config.toml
model = "masked image model"
encoder_norm = "layernorm"
encoder_fused_qkv = true
encoder_parallel_block = false
encoder_inner_norm = false
norm_pix_loss = true
optimizer = "adamw"
grad_clip = 0.5
lr_schedule = "cosine"
Rows from block 3 of the encoder of a small masked image model, named by matrix and row number. Rows with one number within an expert belong to one neuron, the router's apart. Each number is 500 + 40 x the weight over its row's rms, rounded and kept within 0 to 999. All counts start at 0. Numbers have three digits each.
Before each expert's rows are labels from the 100 images, of 14848, where the router gives the expert most weight on average: "top examples" is what is common among them. Only what is clearly more common there than usual is listed. The data: retinal OCT scans (Kermany 2017). In brackets: how many of the 100, against the usual share in percent.
# router: router (encoder.blocks.3.mlp.router.weight, 32x320), inputs 107-213
# up: expert up (encoder.blocks.3.mlp.up, 32x80x320), inputs 107-213
# down: expert down (encoder.blocks.3.mlp.down, 32x320x80, transposed), outputs 107-213

# expert 0
top examples: finding: choroidal neovascularization (60 vs 29.3); finding: diabetic macular edema (40 vs 11.7)
router.0:450436533489499441469462543489452575455523532472458534466561473560514552521478468470528535542441496505498491489537514523509554494537479506496475557449502476549541443513599538534441595472546459474430474468548459550478463573478456479492545420587503485455512570518471448497410463524514531463549478483472516532444533521468490
up.0:489537477529401517486440486509542501495533468472451454492498496474468450613549475521538457504524544513463494402443523544609399513440463443561549504499533548498483458506441443500484545457516465479496535520503552477438503447421515545479529527511438566480472449450534473529483548488544494497530453515492455422482489464586475
down.0:509446477434538490464460469545528494501503431483545452543486466523510500541439466545491531519459448577519563478482510487511503523533568553500496537500466498517521523563500411455452447500512496438513504441431413452498406449563504473466504479477502526489491470587509504559512526506436612509426455480492486591462511512445527
up.1:554552445474520493465567523490572474492558555551471501555537437518545500511487570490502471466475540518479479541552504536497604518468469526443547563498468556530534487483524545491612448495449461489530546459473478424525465477472520471461474466488483529472511532526429494458429505493409515457497522537513458543484457522463482
down.1:508537495487505442556414546508475556522459487448565508473418474481514431459536540467497512546466427553579509483558460502483515537454473474494468440524549511502537511504464451440469473441482476504514484511563408556464507496568515523480480576551518446443555477436522486565514421551487503537477562508484456504532502459474503
up.2:513454561539510460500535493492537562510578539596534530552498414514547495475481450542461538448504524430471459544475609457519519465463497576462518450465497484479495552505498523502546481526501455512504531480476555457482546536497479439453466455448506497522480514562517533459470500446486552461504494558480454578540513494510509
down.2:468513517444520490412516480497527522497539478520515466508460448565554547479498507483516454597457459519482533471508475532532534501592514476389496447507572565517539510490411471503501517493494457515482540452554468574559496483438489544521530505551522520547458500543558478519480519457541585508479567476534427519442441464523467
up.3:481458470505559468474509486510480484519529406483550465456473504502466472515489537531546552494479538498522485452496484495447475392486501565474477429559596473487482476551468491551470500450481542443495523494522507552544505432512515576452472568464478471464507452497521463509522491486529457465500501405478522455509451447561612
down.3:546526478461541498514479495527497506520473592500494450531498486432430491525493433521477408489457481494420520456469488518469479574466540555488434518557527511468491442531508510555527512511458508450462526509493474483529484461516526569524523531562438508458532558498504484491515529554456575590440448493468408534439473461492493
up.4:523507492488449455534505472529452518496482491521462454496511477522553428550493511530520479514476489510470501473457590472477488531452432489458535524551585468477504447508512476524482486463437466523520521496457412482507442362498536562489487549457556511454574432519522499505495488470535511408458475475489441514546451342546499
down.4:520476485533561488411473492501571456467506483558541506544526470517432500546424416536519456483480611538466494429555530537531473524441575557514506548533449479463501492556492449454569454482488542462536566482491451522479491443512500506503593509559437521508500461532497468493508567518422539556469449477546478514460527549458490
up.5:472489452473486464587519518522498476519536542463444483509520472515526455576498552532483526479548451536573457526469542509494556526439508512540532555511518512513540487477480458494520512472471529496472475460418572434538483485471420543520460494417490556468503512464441480516471468550444463472556512545486498484487455456518560
down.5:473532500519520503559450524493532568491475489488555457502533435518513454462457501500499610535472440438522458426560516527540525464464465425485480469528467532504505443476488466432394448545423496510509450447536440591533466464558502504470521488551552437469514501543519449482478460532496552476499522502430526551529465491459502
up.6:483537416525489432490513525463505484461510486450483499529493502532424467503580533508574541557503426570548439503474570540444386540500539544568509544486401486508550571476501476478452470557551537461510475603519519483416455530567514517500439544493442498522543503509435479527536534520538485501443486461474479444482537527476473
down.6:496516466468489514463442505498475503582459411510504477457515476480487542455511371493516536507511464524590497545404582485537549549507530485522430489577485495454475562495525523499493454472514543457470493528589493556516532461481504521450482518522549499515487494515443401505552475468574565462489502478510520431496518550545512
up.7:508545531465425558470502534524531519534520479504552473479535467434504501520520456525472483494511505443528544416508486488600517499550486552510526563442457550506490466493462478486466447538539519478515510508510537511550501480445458482509555487458496525502464504526529503465492547541632573532501477552546569513467524517543513
down.7:460500384416503450476518572511496514521436442549493513502551493479511506514532495482590551511513456505513431474498522592630543528452438451530450482513420479482494523493479508500582429499438488524471508573459418470501449480572502474456502475559527434503431515500486478610528591498492507504488575526399455451518532480427471
up.8:586512516535534495514483536465445525524499464535551530515455585374504480469516547460475482527561476577434542519482517455523487436509575505470467382503481437490390469509525457409547548523466469569520463511514506460521593581517488482513462468500389460476530487417463483514490477505477440520514477578547470482493512518589491
down.8:516469472575508460496464505498461517494459489513522471501484560518434529473499478511474449522545528530525540528502492487481453526516448527502450475513453447534583564504512513546491563495494505439443522518473517521509564527487475499560453525444500562592479558482513529487519478489508431497498546491495474406439525545462533
up.9:537449468432534517466500485491489412556514410440462516526512513547512494516582582477514609495514471538487461502483548571553496490488517496488487534498508488526549528509488545502614559553452483568474407542477570427510505580510558489498517476479487524514433507469436450524510502495500488472491529522452487447475489585503450
down.9:497522519504583439540529454612475559512467505520499505493400486466557513409534467480508491500535483487459496449472507452513528564547464439457427502466489460486444504537509514470496573520511539539551464533519487542531536455484501518498414535548491436530525509466474457444520397503484500388439500543393465450557514510519526
up.10:515436505516445439497480547441507503471548470486507418464449528453492443449549532550513555504614516541567547487459527533593539493501588538501530420497459519475490528420505483452481474505516553539503478494546618526468554498553458547545522512544478457517513500423546537539504523551556511576534554516427552467511534536544485
down.10:514506477442531503423472511448484497493458428555455547474503562539463571494534454518480466511515524515520487546550542535516518483547483492532464457523508527525580508509555558496487564460485477438426474515529492487447563538451452510518509458520488554518423556487457500525464543472546514458452552479524469485461532580458522
up.11:484481488483481482457527492572510468515522463496552525479455546547522510462564452520516429490549516502518495454533463507548461520528559602524502506452452512499523585573448532510468506509493570503487573445509538498491557468492421473495615565473484557543542509532574463521496482537543582501534476490512520550440534591466479
down.11:489503475402480481428534509452470488491536497544455491564423515506476495542526517514526439519463496507511491552464523525484544567467537581486569449501478508494501537584515422477510479483552475494518482463421416447490487448510510502532484536524466575552523471498483514556430559476495559491453481579502460520419469444469487
up.12:568431535442528485472544489460512520472547521549499470467533430406461442445552458532453448462512525459532497537525606506486518520512480571546516465509544542445468535446516544481531532515502486471533493509555484482451479503506545441442551503515536519478516543476499504432518492510638502505526447463525463436532513538524527
down.12:489463520510478527496504531436535563504522533453510560505570425578553525430444489505531476519498504451488460456499544465593539568493496444393496519485517549482568531456444586475429418550537510513485536474548506581538518475450534496473479451504483485524533496525522495533431461504500545448463507526461443523458485479490466
up.13:544468491410471500498552514568567445533489499558484461463522508468517492461564491624520550448466493482476560489469488535448480518503475483555456545514466586499558552497481524525483502525487533459532492587457512482470462441459518454548452484427567505501469486507568646463519536453465499563457446547431585430519488580415531
down.13:480575425434508523488428552465514562546520500561485472517469549546475488476544566472563486548543475450469469488493472552505496528438446434438492504556543492504457464521498524510445559508541512596473456506510514485540550474466520602449532441491460517498471518521420488520468464432475471436514517599461459458561478523514517

# expert 3
top examples: finding: choroidal neovascularization (78 vs 29.3)
router.3:539530548469480518481451553471529564463523491497487548590501456465533518501475536414467497550469499528526583543514488496525539445505518512473603456430437579508461516556514447394551434505545488480550482501557529486473529516499533439495451467485416505524480477486418446494480571498496523543498504542506539530434523541505441
up.0:537416446548482497460571478509496462527509548549570482441532539556482459472478464534575522495497508480492474452490465527474483563509507560553459555605490432545556466525505507533455503512497469525494500532521437542530468436487459566513520489501578500478545456508525500539530466511484465507491497539389535480462520545463517
down.0:591461465492510583505514545496431504445464415516484482501503527440599467521433475478534559486488458553456572501492538501546516509497499500454496503550406437539504499549449520455518435488429541523534497491545505477495456486502468521482458520531565491571524430472485532539516525489494467441446490469434486569511506509498478
up.1:484505490470507479544563507486520520520501530462508515517517413478469493558503478523488437462453429410555508534464480486485474510542478458476532403571501522444480435521532571532511557477534478473565520528398472454559467589413489441447539448468543452497507535561564553488431458457504528489455470552532481520458460451467548
down.1:580516507493439535500432482569458529509544489554471471463396583477512488463463539515511489463497472508507562561506460503486480494607487487463494439504508516536482438479506544471461580467488476466523553520493479469499509600472462481553455471481480509544518521505519545474436519440502472523529524566475459535541481487510540
up.2:470511453453544476506480523535498504484486431493499465489495529474504540473509465526541481500500519523505496485461412560506545568505535476499434546551500515585497471455523488608482525463538559528457495483545481551522467488473445549470553580574527502520479459496520480574521546532491504479491558546490533441477531528549484
down.2:511456444440532498506471462550488449493460574479556493558501480508497557574514447540513479459455424546482521419547464519503557499534511560470509474542538486533445517527493417485520527499478418468502487497484467382492405479512488488493492502524528512583497484507470496475473543510487532490560539487533444471485593498534505
up.3:508464494562511504487495481493605543457529446557550502532526409484546504441498545502522472461495561489530511483522431613530471597527489474472535505456490490574478452503490456504489489541529435531519565471512524515560482495512428434534533429483422423539528466533574578457437484495513506468500500510502424499468454490466446
down.3:476542485488536503474385565558462514487453480431407514380430474468523505471562474469497465516472514513480536534444540476462530509457457430496472470462508492476518484438492549522439555438495571514448526483559489498509542517568471477474465531534454509457529576466507485569531439426460477511491505454478503469478516472485544
up.4:528511542463542429468533491490515504579502500505501494474505523487508483445541441519491492486456537511466485524508491482464467532487497496531516421482521490533506397448555550499552499421502379499525470535439440486473451533563528482543535508471528413482496548482523576507589493480461527507510545478519509479463550503525453
down.4:450474532458522450558556492466471522492443488541487487526528524510475459534505560557514565567511557492483492465501520520495453552508507471531458532495554473478465547459515466502445541507553486432479524491488467466526465525510456618529496527483544510475521413466548472497528550556449508600491566528476531463482433506442527
up.5:453528475544554422516582469477506407541492482521527507413479465529491566445522456544495488469448504484516423490498463478455487498540512534548453466526530416494549469487534515474514445465540429531473520500447423547490478481535544487513409523507560436488475552470578494492564479527488519510517536593516502473486537521604542
down.5:437510495518542445561575462522493491494503508530492487471491537481445512524547541579466541532456542498509464486498464494473471510530476497499451457532545380457482536481521505489418483469568477484492505485429441475540469504518541589499469518515538475490525477453566477444540501510486508572472564531569471475536444485463601
up.6:450538481615403487500500485557533508489511489558460530623538414539530551485437517497568484465517500459495515398527528535487513538508456453477497562561482509495491506515475495469465441446522518483542574511540550489533424411476494448470454568469539488527516488498495497492439479466418473428542494478399502479487501481413463
down.6:435564512474498463509456559510415496498486479480482564463496501457479534501484475465530439491509501478489476496495549449482445418507428401559487494519466473479551504496500559525477477479441554453520457517477496469511516527578503452473465517517417399443452535502475542506562492463507505443533492480498517456503529392433497
up.7:518508479498484555432468526524535502483504464550464449421478588555479427456527482491507533506566531551407478473493482542471447494497515564440476450475493466555470485479569541490442534438490436557478562477508491516441526544538541489522591447527491550524658568438455479516497495398474474546501484513490496480472496574447527
down.7:484497539525495418482518494529523452504482440556468471504513484492469466529547506519465511458590520503532498437479452528540566507500504549493461513468534515488435543492500531440500548467483560454518532466502480495519518525565534485518514604463556528470457460443520472525541509485582433471581546517520525489522422383507546
up.8:487462458463527518472538490476532453440519591527543501507541435515546446451460501494498640522517440459500513553588524549476568512514488595483552519516529474534503498546441580503500513439500555436495449463488502503557431467465484495438521488522577551473529475525451500510486428538478494495521486413445514551544528539496504
down.8:469479448463449472525531449533452461479429487495483471526486476529473522438496482496507537535588491500564454432499543509549431521488553573573510502573484467455567586546492492501514519498433557462499450565527487523538464436475492520428428523513551418491421492510477442532551499490510467508483522464451486482580560506468464
up.9:500497484474547465360495544471506521549546453526537602501493478465420418530522467517489513470535530492459501572550512487517503546422512554439491440476473513517476550490513575501580543486525585551492505486483518537492545511505474475490548520585487498515482475541508476530511624420441555490483529506473476492493530581498495
down.9:485538464419492459554395563466576539475468481472481450467459466479474472577548467499544485473515451496533504490502437530434598501545530523486465486513561546569473430480495532508512551458487543561421462524564443498482526547477501516484547504521499510490521513428519515558499503582506518528551520457547549480512510458577473
up.10:476428430512408459411533501500585478521518501511497532486519476562505490497544441543554508496513597481452488522473567500496472567467501529524580535497476530487517513503506461410502466498507455467552561548481451426465450418540446447462563457447478562436526492557459508548471464460503539511523549496434516489536544562455470
down.10:492565473525473508580428478515456524522509444474552555524444407517532484496517455478568451432566494535549479462520488479476447526481487471494497517537451474511541504549450503548524457523492523578558403510535516480447536552595571505434468440481500380433468496492499528499482506584564518537488526489552493508524547417530447
up.11:588457512491487472381450468528520443534561494531500560436487531530460339503510538509487496499550527541473458527529641462569497430498517555484499479443523558467499549533513598441547552522485595505495470497526537519459609552479470507489567572563417570485502462431443492513559526472511501528517488479544531540524518531502459
down.11:504508588488487534514465546505528532474528518512556479474520493533535500533475528418474470481487472488486547465506440489504571507517487476479530531531475612507480439468519534521561453483469465467551446492487493600484475455543482475536563519463497474489507525595550636531525458507537535505549511428547572503507460447549465
up.12:431531478531558424522589477474510412526505480521515493424483456531476565440518455556493483467443497480525438485482461491446480504554512528544452475528541420498543472477532513476515453454546418527469523503433423540495470487527545491509414512500574448498466556478579491489556479520486512521519537584521502475500529525609555
down.12:434513495516527458571572467544510496480501518515485483468483535466462506530549533585464540523456551489503456483507464498469485505529480506498454454539544378453492530479515503489413473481560466491489519477426437454543465499512541580507475517516550475493530481461579479442539505500502500565471563524570472485539448478464604
up.13:474399488410488427529581533489470543478553571544544468520512511459495485500485453534543531507506500443535493430524519589506523505517493608510501550534457455539538477525516511587498516490489545502421505556535527493582477433403415568543550471479449542487485514527510483442505434578518501474502485556542549464473512542498515
down.13:506513477451513504408459525499561514512488552471549548444499501518456461473547442501539488541414508512440452473573553584515462546538501550512489478545602534564505465543496536487459476529473471525489554519444473499472514468417510545542582537559481466551466478508497520498508509538497499503526416450503429497510529549521446

# expert 2
top examples: finding: choroidal neovascularization (80 vs 29.3)
router.2:456435396510522487541592486544520477528502556533483526501540496477501423456551561537575467460520463420536450418568465525453490510511516445504472500518512446486534484558487466454529516490438443566488574476440497451528472526511519490540492487487504492521445509486559535535542516592528522508506514608454454473498427444473523
up.0:458585557511534519503472458465472490553484456512458535458474444530490532537494474511437526496488481536466554533505447442465421499502487488557469487497503482497468525514460481370474465410604545521509562455487469528583488459491500524479440539481502475434559475475545475515525572537484470477416484528511486497524537476499568
down.0:481504460531490498468474386523451445514543474562446553493487488501457580457483481529537519477475490522537463474582500477520462562548489522556493575455533459508507519462462510468465604485547511502458511509484492475506476537467547478498472485439483474470463458522485433495453487475502526471507449499537490510541477499528479
up.1:481484506435517472509606564417384490521533502446572530544473520463489454542590526466514437516495526494528454500547562411477490473469496500523548466489488538500418544508484454548582572506605559467529495514466544442429492537472488488552496541478451483450622524532532508519536492508483501542512456451514521437453491497482516
down.1:532432445511515490391512488522425445512579493475571506497532458560486535492510444476523495500472532516503533467593513479455548490432514534497593534546412470495516553475506474508498544521548523457602460502447546475483431487495516490510525462531508513463536481601471508491494445498572525520570474432539565479548520511478454
up.2:474514480419539476432525505491520495513520522549475502507497532469502594488551552470501489511518512543510452509559537520492476412409467501507471552469509526523459499480475494476479495458542467416521518572491516523478505532593478474511505475506483440492529485512428461449493519477501432520529536511474501464507482581518543
down.2:524478460598472560465497539470449442554534434532519514460589503547402505523465492508514532495512543509545529491428402510488460540515542539524495495598500508537515531490510513457506470491507462535455474504490509532520504535409484539468530524514507451478462577504540519584485498495481534572496521497508515486522605539440416
up.3:571579503521432535498438470535440521546507445530471576498509539498495471503479439496502470497491467530549518489478494407484463556555476477576437506482522487511483626547468521487461567545425539553467569528514511570459436543496495498478480511453506520521467515517524455513489555478514539522451413517488448612574516500434493
down.3:444483496524503498583514528459465487406469510489399527483511486465498484485432532540554481401485586381518459501556531533453543489557439495543547481544471516367484452462467503497527471488476552481479471553519426526518570461501512465528563472501482468491498498461522544504508546548562522499512560465524479516464452485444557
up.4:476470520552535526515486479522531437476570511498459520464495527499491520466455573530524523455552531487505462444554401525467515537508532443465479491518505430493521481525492463387494516504445413533487553483495519553528517525529526494500523480518510485522478520452509518514500495567575504507517569521442441491458431480484461
down.4:492448524447477454564485559475526486419504491554447487516523493494505494503556550500619523519561470493459438444552534536560533482416472456488517455428498478467447432553503532566502474458484467521450512488521528434528535469502582541528556454495508530407479532490488422493450504527472528568564485481451493511467421472495446
up.5:492533517514441520454511476463419505508412480512467508446505532479491496495522422459459480515486513522504507571500533485525411482524482537546518506429536511556506532492526484502494523514508570515525542536496485484486436572523454422551555484480451536548486476519472463524430530472480496488475456510511494564533581568492417
down.5:562520502624487533436498475526506462537469482525543585500550544496485517514476417488488480495440530472472562496513552476492480542495482472533504602545449564557557545462507487484496456574471506463544500528506451514515492517433470475522513502539448518531499495482508555559511561500480502493529498540543542476601538509484378
up.6:490472462520493447516558510513520501489591520505524541604489483479483443465487501535564430468524509434538471500578513508457470528575512552559458502523512482481560529513512478561473566553484537503482495572528512473492482451473507495490450517410468484486497504503534499526571483627559534548557460509469473455538499520483465
down.6:465491472494540472486500476474457556428527443495432522531468505489553540455451491435606500497568543503519510477609537481483538508476426500442569485424466428463418531552493522555523514490548523405541465473504431526494520489561554496516528485499519537448528480553470475500504495552578520546504504429491468496479423438456503
up.7:530478441496473476469532411579585498500489585551532474508487513477583585422477465491475489517421518495468603516460551528500564484495503526461503593489507475529588532410502519536464494521510506422460527503495485548488477458509473495459468480510478571593480436573460505409504517433492511439554480526541497570493564535580555
down.7:520547502503499538437462494491495504560425501441518499494528506486441519533493483463444511505459478503451561554438461488448500498582516539501464482577507566497476561448475484481478531537493520482581463570466481577459419519503428523394487570552460469518492452487508531509549512439438499503484498527569534473585536519489525
up.8:506580548574516537469395468494505484519493486505486485433508463563522461536524470469455535496491515573513588505457461470486420541501511543536523495478446502523511523468539574418512468459535535519568514469553467483512501539470469460479528516572475498507593492436507482534468539486472467503456486511548519540543584527492504
down.8:547531493564493541413485430473592538552504505524519452514507435525490487489507467434449496507419516481414498582474482477511504457520464587443530510483478602520489458447537508471522492527534485459634452491503469489527444517547499422475438517512570447471499488511438560507485488415452450479413509539584545464542486520436464
up.9:530517526508524539501412476554460474562495390472480517437504447500479514483463473499485521499453428536580570485497424496452479538513540405506459458521457496503531559566451482443448540499491516516537576420430446475501449550535521523468448464514546529510468520497525479545452519516450542492438438508424470543514486476498519
down.9:499506508519475511543469535513530504447496492549416482484497442494442525504445481524579503484504504487486429473512509580503493496520488477572505488476444483462523471495467547519453479487457521496416521507509465439489470468541598487494554416474528501459460593476475424523410482583470534536533485479435469535456508544463483
up.10:541547502494481558461544465468588512445409526595452527521538553507496536535528490452472542509642537538483521501548452533584521466508444546511507547433490550574476573533535512502526536544474480505521543495559502513520504491498436428446533472525483492474479432487472468485484536497489466480472504484536518521552513506479407
down.10:537567499552505572489463453530519467564502493453495504477491490550476511524440415516429460504537523510511513547430473469502386517546585538524474530526465546507523528458488474457472490509462504551516536468465491477538519566482391471471498499492486444558548512492529535557507469473471475501445501511560478514489556520534508
up.11:488467451485442469506581432512533507467435575482517511506563497512618548454502509479511552500515557478474498488522511516563560471484491497426578537473514499500559508441539461579525459541471456504483585525554539429509416499491475508551524452491510522502453494551459538459509499471437456450538562544449490490514529479500414
down.11:504578495531484557459483515496508516566547474452525519449564517507506475512461508467422529488459516507479553557419456473521465500559475528473477471533495542517529528489505523459513513519495498451563481531467515565482530567462433489409458498515534480537509515471490543510487510455486469453421517528536501513508555502508531
up.12:500474494539530538497485464524484430518569479493468548459473514492488507467460563529537533461530510512525462458536423516434493549521549450493435502526506424492527525533473452411475537511466461517472557481502513592495468494541534505480493518510499508514496505434519502527512512547550523499498532506420436492463451490484489
down.12:482460518466475461563489543471514496409502485553424497501496505499500507498538525520622496508554504480481432447582543542527533494431466450500524469432494458459454448556479541559484473473489476516430523492519488450513551460500581529558565460492517520422486531495494428499460511537492514558546479452443478504463414458480474
up.13:462567541482465506454469412509534532532516522515442498488492500513504468488516485456401571525465491526523559555553479506491484520496471552518490578417539483571522510448524441405483544479549558508507563492534491541553493522486428429516547544498506566575509416497415482437531616476518482447446543495516508543577542553548528
down.13:573513550531541555485487509486524535530502532436561469508512533484539506516481430437401550521468531502478563584441422529486494515484515531518476491553487531531549488463506512509546520495476538467576470504469455553489425501540406478381447510564508507538488506503464535516537481496495518471464486499562495477529562519533509

# expert 27
top examples: finding: normal (89 vs 51.6)
router.27:487489440461458454481455448478586541483462508564455486533495543574456438524580477544466447472490553480460430514499535434483530520523458560538534541463579492564520502476577569472506515533467460431514501549488521447433540488485541452555538548496508522547503544495435564482540482530478489540532495485499522466496466504438456
up.0:467454506484497530495498563484479502491553566480463488485522408505523547499482506435560549574519453542506551533397466572535500495482516481427502468463491501496498472498490529529517494427520499517476495402543536541544456549508441503438484420471519480506495537521557438494411421416455514434483486550559508541456481484533532
down.0:556530502558495539480430488471530459539475488479565495513477488535507527476522473489547529532495435527484460527414474519505489513516467458448457479522499440468538473496453524554517464539442510503547462489465478545512492538528508533434507414483542469559485452532508461600466434453436465505462577444481489531468552522533523
up.1:464471480503534583489589488487412524535531525474464518502563439535536546482464526399553594549531423508562562495459455583532509485501508444481530484486478481518486508563491500543534550397546491506519484444519503548559444544455418498434461457455484489458503496503530460505432468435516544447471485532568510495504528471528511
down.1:577514513545520489504489504500489467536482481551530504510493546478512503492546471514586496470496457489486492536448468527527458517431485464474438455514475430496541498485486541575478469502517531560558514454423469512488495561508535457465496444520534462533525426495546500516432456489486481490436539510476443504460505496468536
up.2:488505488554533551526543446523452508498481465440511521493496463446560453511423489454545510469534464494523493420497466564449513497505537447506486431488482486471454537544447375526442526496476510578491535420502470509532470517560465518479496507472474516494512446522540486521464485465536503435454461506518439502494477463532549
down.2:551477561519495583493511483487487492531473556562452503462513535493473510430516493450507435552481482511489543533475580515513434539462513464478501483550520409465533529519483520472489447568569537576531466489453455512517542563491489497503492533555447513489483426483480514514486536468499474543476582552557421521474608493462434
up.3:507497500506499544505475564480480504538523526472534537524534504512529457496453500425601479486505488466507551485480458532519481567487529499521509467510449558434507506465468482574509486452487568531524486494523487492531502525463442528405518458492446445419569510525503510544445502441464531465484394478542436482533480457462508
down.3:549537494596472531479476472480514471572522479506489565491517549504500497554539492452547445565536482555544474496453539465501431464476518455521470527521551498482537509511510542561463428503470523517548427457488477500500472520545547545498509466440499495556524464493505477583428494515465480526552458475477521516436543522481491
up.4:483497482477490483469492620458420525505560549532480524497501405511465505481491470443549485538465500536463460559473540477544464530492514517512538487487475510523495472500536525549454461490574459496489490520597507547477474481499477480432504497514518389437532591507464518468470454433533486453536435503509478480467546509460511
down.4:439462502411513480519558546480491524470529476496456420572432475490571460516487523514546482465530535489483532521556543458498523503509531532565516505479515510465460468560507529478506484414542517443503526498601484450516498502510480491507427577480487503451499468467507525436608513574549531509459475508514494430515438432556553
up.5:455466463496505530525528538475477484477510570440520517518518467508522500430443533404584516539491457487523540465482441516547441448503539524488501456460498504451471509504480498551548500432501532498501456421538552537511466543497466522425506409430452469510486533496536451483455430453463508501502487489579519528437463502540524
down.5:590462518511432502483488488475555478521537524501566529515504540482533471542529494527523482539545465534529464510480528486462468499486488508490474476535510483513563504525504506555479449573443560566507480483479520476458477487557478501491530480476483515584552455538523548559492472457477459489501528540446474511480571523463472
up.6:505510536485504552532555473567465528488457464461485480457496512468520458557442522421514511552563461523509503499431504550513454500480532485494508480471530491496534470525492450473457561423470462469457454461513450479508478557505483514470461503432491513466539472460512499522453437516487502433451459527531506531470469424493564
down.6:531566477502469567525446527466488490517476487507509489467516569533469457487504497448516515470523466497551445575532535529503461524485499384470406516537450526413532516509433507481483491540523543584508533521450451521485540542500567485527518470543483506520574478454553441534450514482487460537473486521492503523525473472478491
up.7:404467454507495491480485485530521543466447415515497489568522511495503418561479476500513547483562509555567435497599493533494493517476475491466518512455513523555542490461495513562514498472513486534536550464440507487502416507528500553497491514521499556576482519531453499520529529493527528477432543411468442448559501463479453
down.7:552478429505463476469512460475462473518410473529533534517483487485499509534535531500534590565513509525552505520541462424410533478454496507454510539464545484594453523454476510477509471540526482478508471406474527540502418541509475522468446533496481597572501539556471485521472503447486501495493487489452454534533539560477501
up.8:577523544528587584532514465473507425506484522512507573542624502506500553430470510461493535507535513532524629467544442468528530490472500484496504489452506490498475528398487525498580476491480535474565443472467502525490469548530502518432479412515419529506470504546467479501507595496488564576499572468591490556491503503468480
down.8:475507506415523498587471520553452539509449485463534530512516521465446504510497546516519506478478468557441542451514513551450461488462536420551492478537485466475466558513515425522488498460495562565419467507483453486486469564508457605441515511563449566430468505480554479495578481534444483457486473546503512501534454445465519
up.9:499497499536514547519538567479476500522545560486532572517562440468513492456462508440554500513507460433497567475476458512523528439525527455480478446522475530463454539513475535552527524502534541519530424479474490541535526591470444484430471397518419421476504484510562451504443424485539600522472486498616498547542455491533492
down.9:561481533525441488484474515485562527508503508493523512445450553472507484534529435459504453537499459512457480529455532507508468461524483497490505429479431521507556458531538535563453453560443461512505512468509473509498517561527467487528483509487463477524503544517511561525503509458479472556490570520482470509439552492465444
up.10:587404478521496508538480532456486431474460499503504522529551442448518538530457481541517510492497536452485515476561533484506585486492502518447518509493491435474486463537484522477454475586494557433592496457488460519516506427493470516460510486543516519575432474568498502503478483563447587552506495424437519546417509483520499
down.10:521448509525478473535421508548447487524485515428538472478534505516532514539438630577506571527466431511460514460499554429442524491537512457481439474458464498527472510469415468472450491541445558527457424435513541526564453502443464525507530466509492480479545558506574499536471481411433448505504526567448533526468424532522505
up.11:504539469531478554489492433507509546478505482501542548479529470532504455553457519499509582519508428454504599511474407480433498456567495500478495448524469518488445545513470480507508471489466510443502508482454526526551513501404490558476505481493487514505493461519520539489507566456490445466481502523500507548535468487439524
down.11:570467502542404445469532513498531463513584500504486500519497501531486509524494589529529502549497504523525450599481508480590524539460391494444545510466471602518513467522470558501570433460483445492543468529417493554531514442488442532540551508490510515469520461559474498592476495397525579486460487413558503499500392475506499
up.12:447545436498459515471517542529480451509476544460499601534522457533518501495520471394565445524486458550575480476498486498524458598496492495567509513530474521534472512500516476510537525512479501556459501506531506486507475611538464514477523509472455478411494584493481434530489437457508469414485482478525437499483550508514478
down.12:502552481425508473575458477551578569469475494460495484490449522541528456501476438479436569511481518505507479516531499557478507559507516538488474523513497442505528546557505557537465489495472453550436535475472404461504552490476432513507521489576529592463488445434455441493582562576529531470465491535571439493544482504542554
up.13:431500525561483525510551472556458498494491490424494529456495496515494556499495531489521550559538439511532513473464493546549398495514566522461464466509530460503556482503493458525466569480583535539507481445475477511520431517512474469480462528552456485537576452486589470551418491464550576409476490533534451548521576454506495
down.13:562550530529420525532467532461523500484465514566528529490537494468456528479450465534528457466498468498539614477436555522478498536543492438492398500524468511489487566553430533517504496584511609543521480555375459531534486533497507439493461408499524539554447408508563470551496496458446495544479470509489488552498529476508495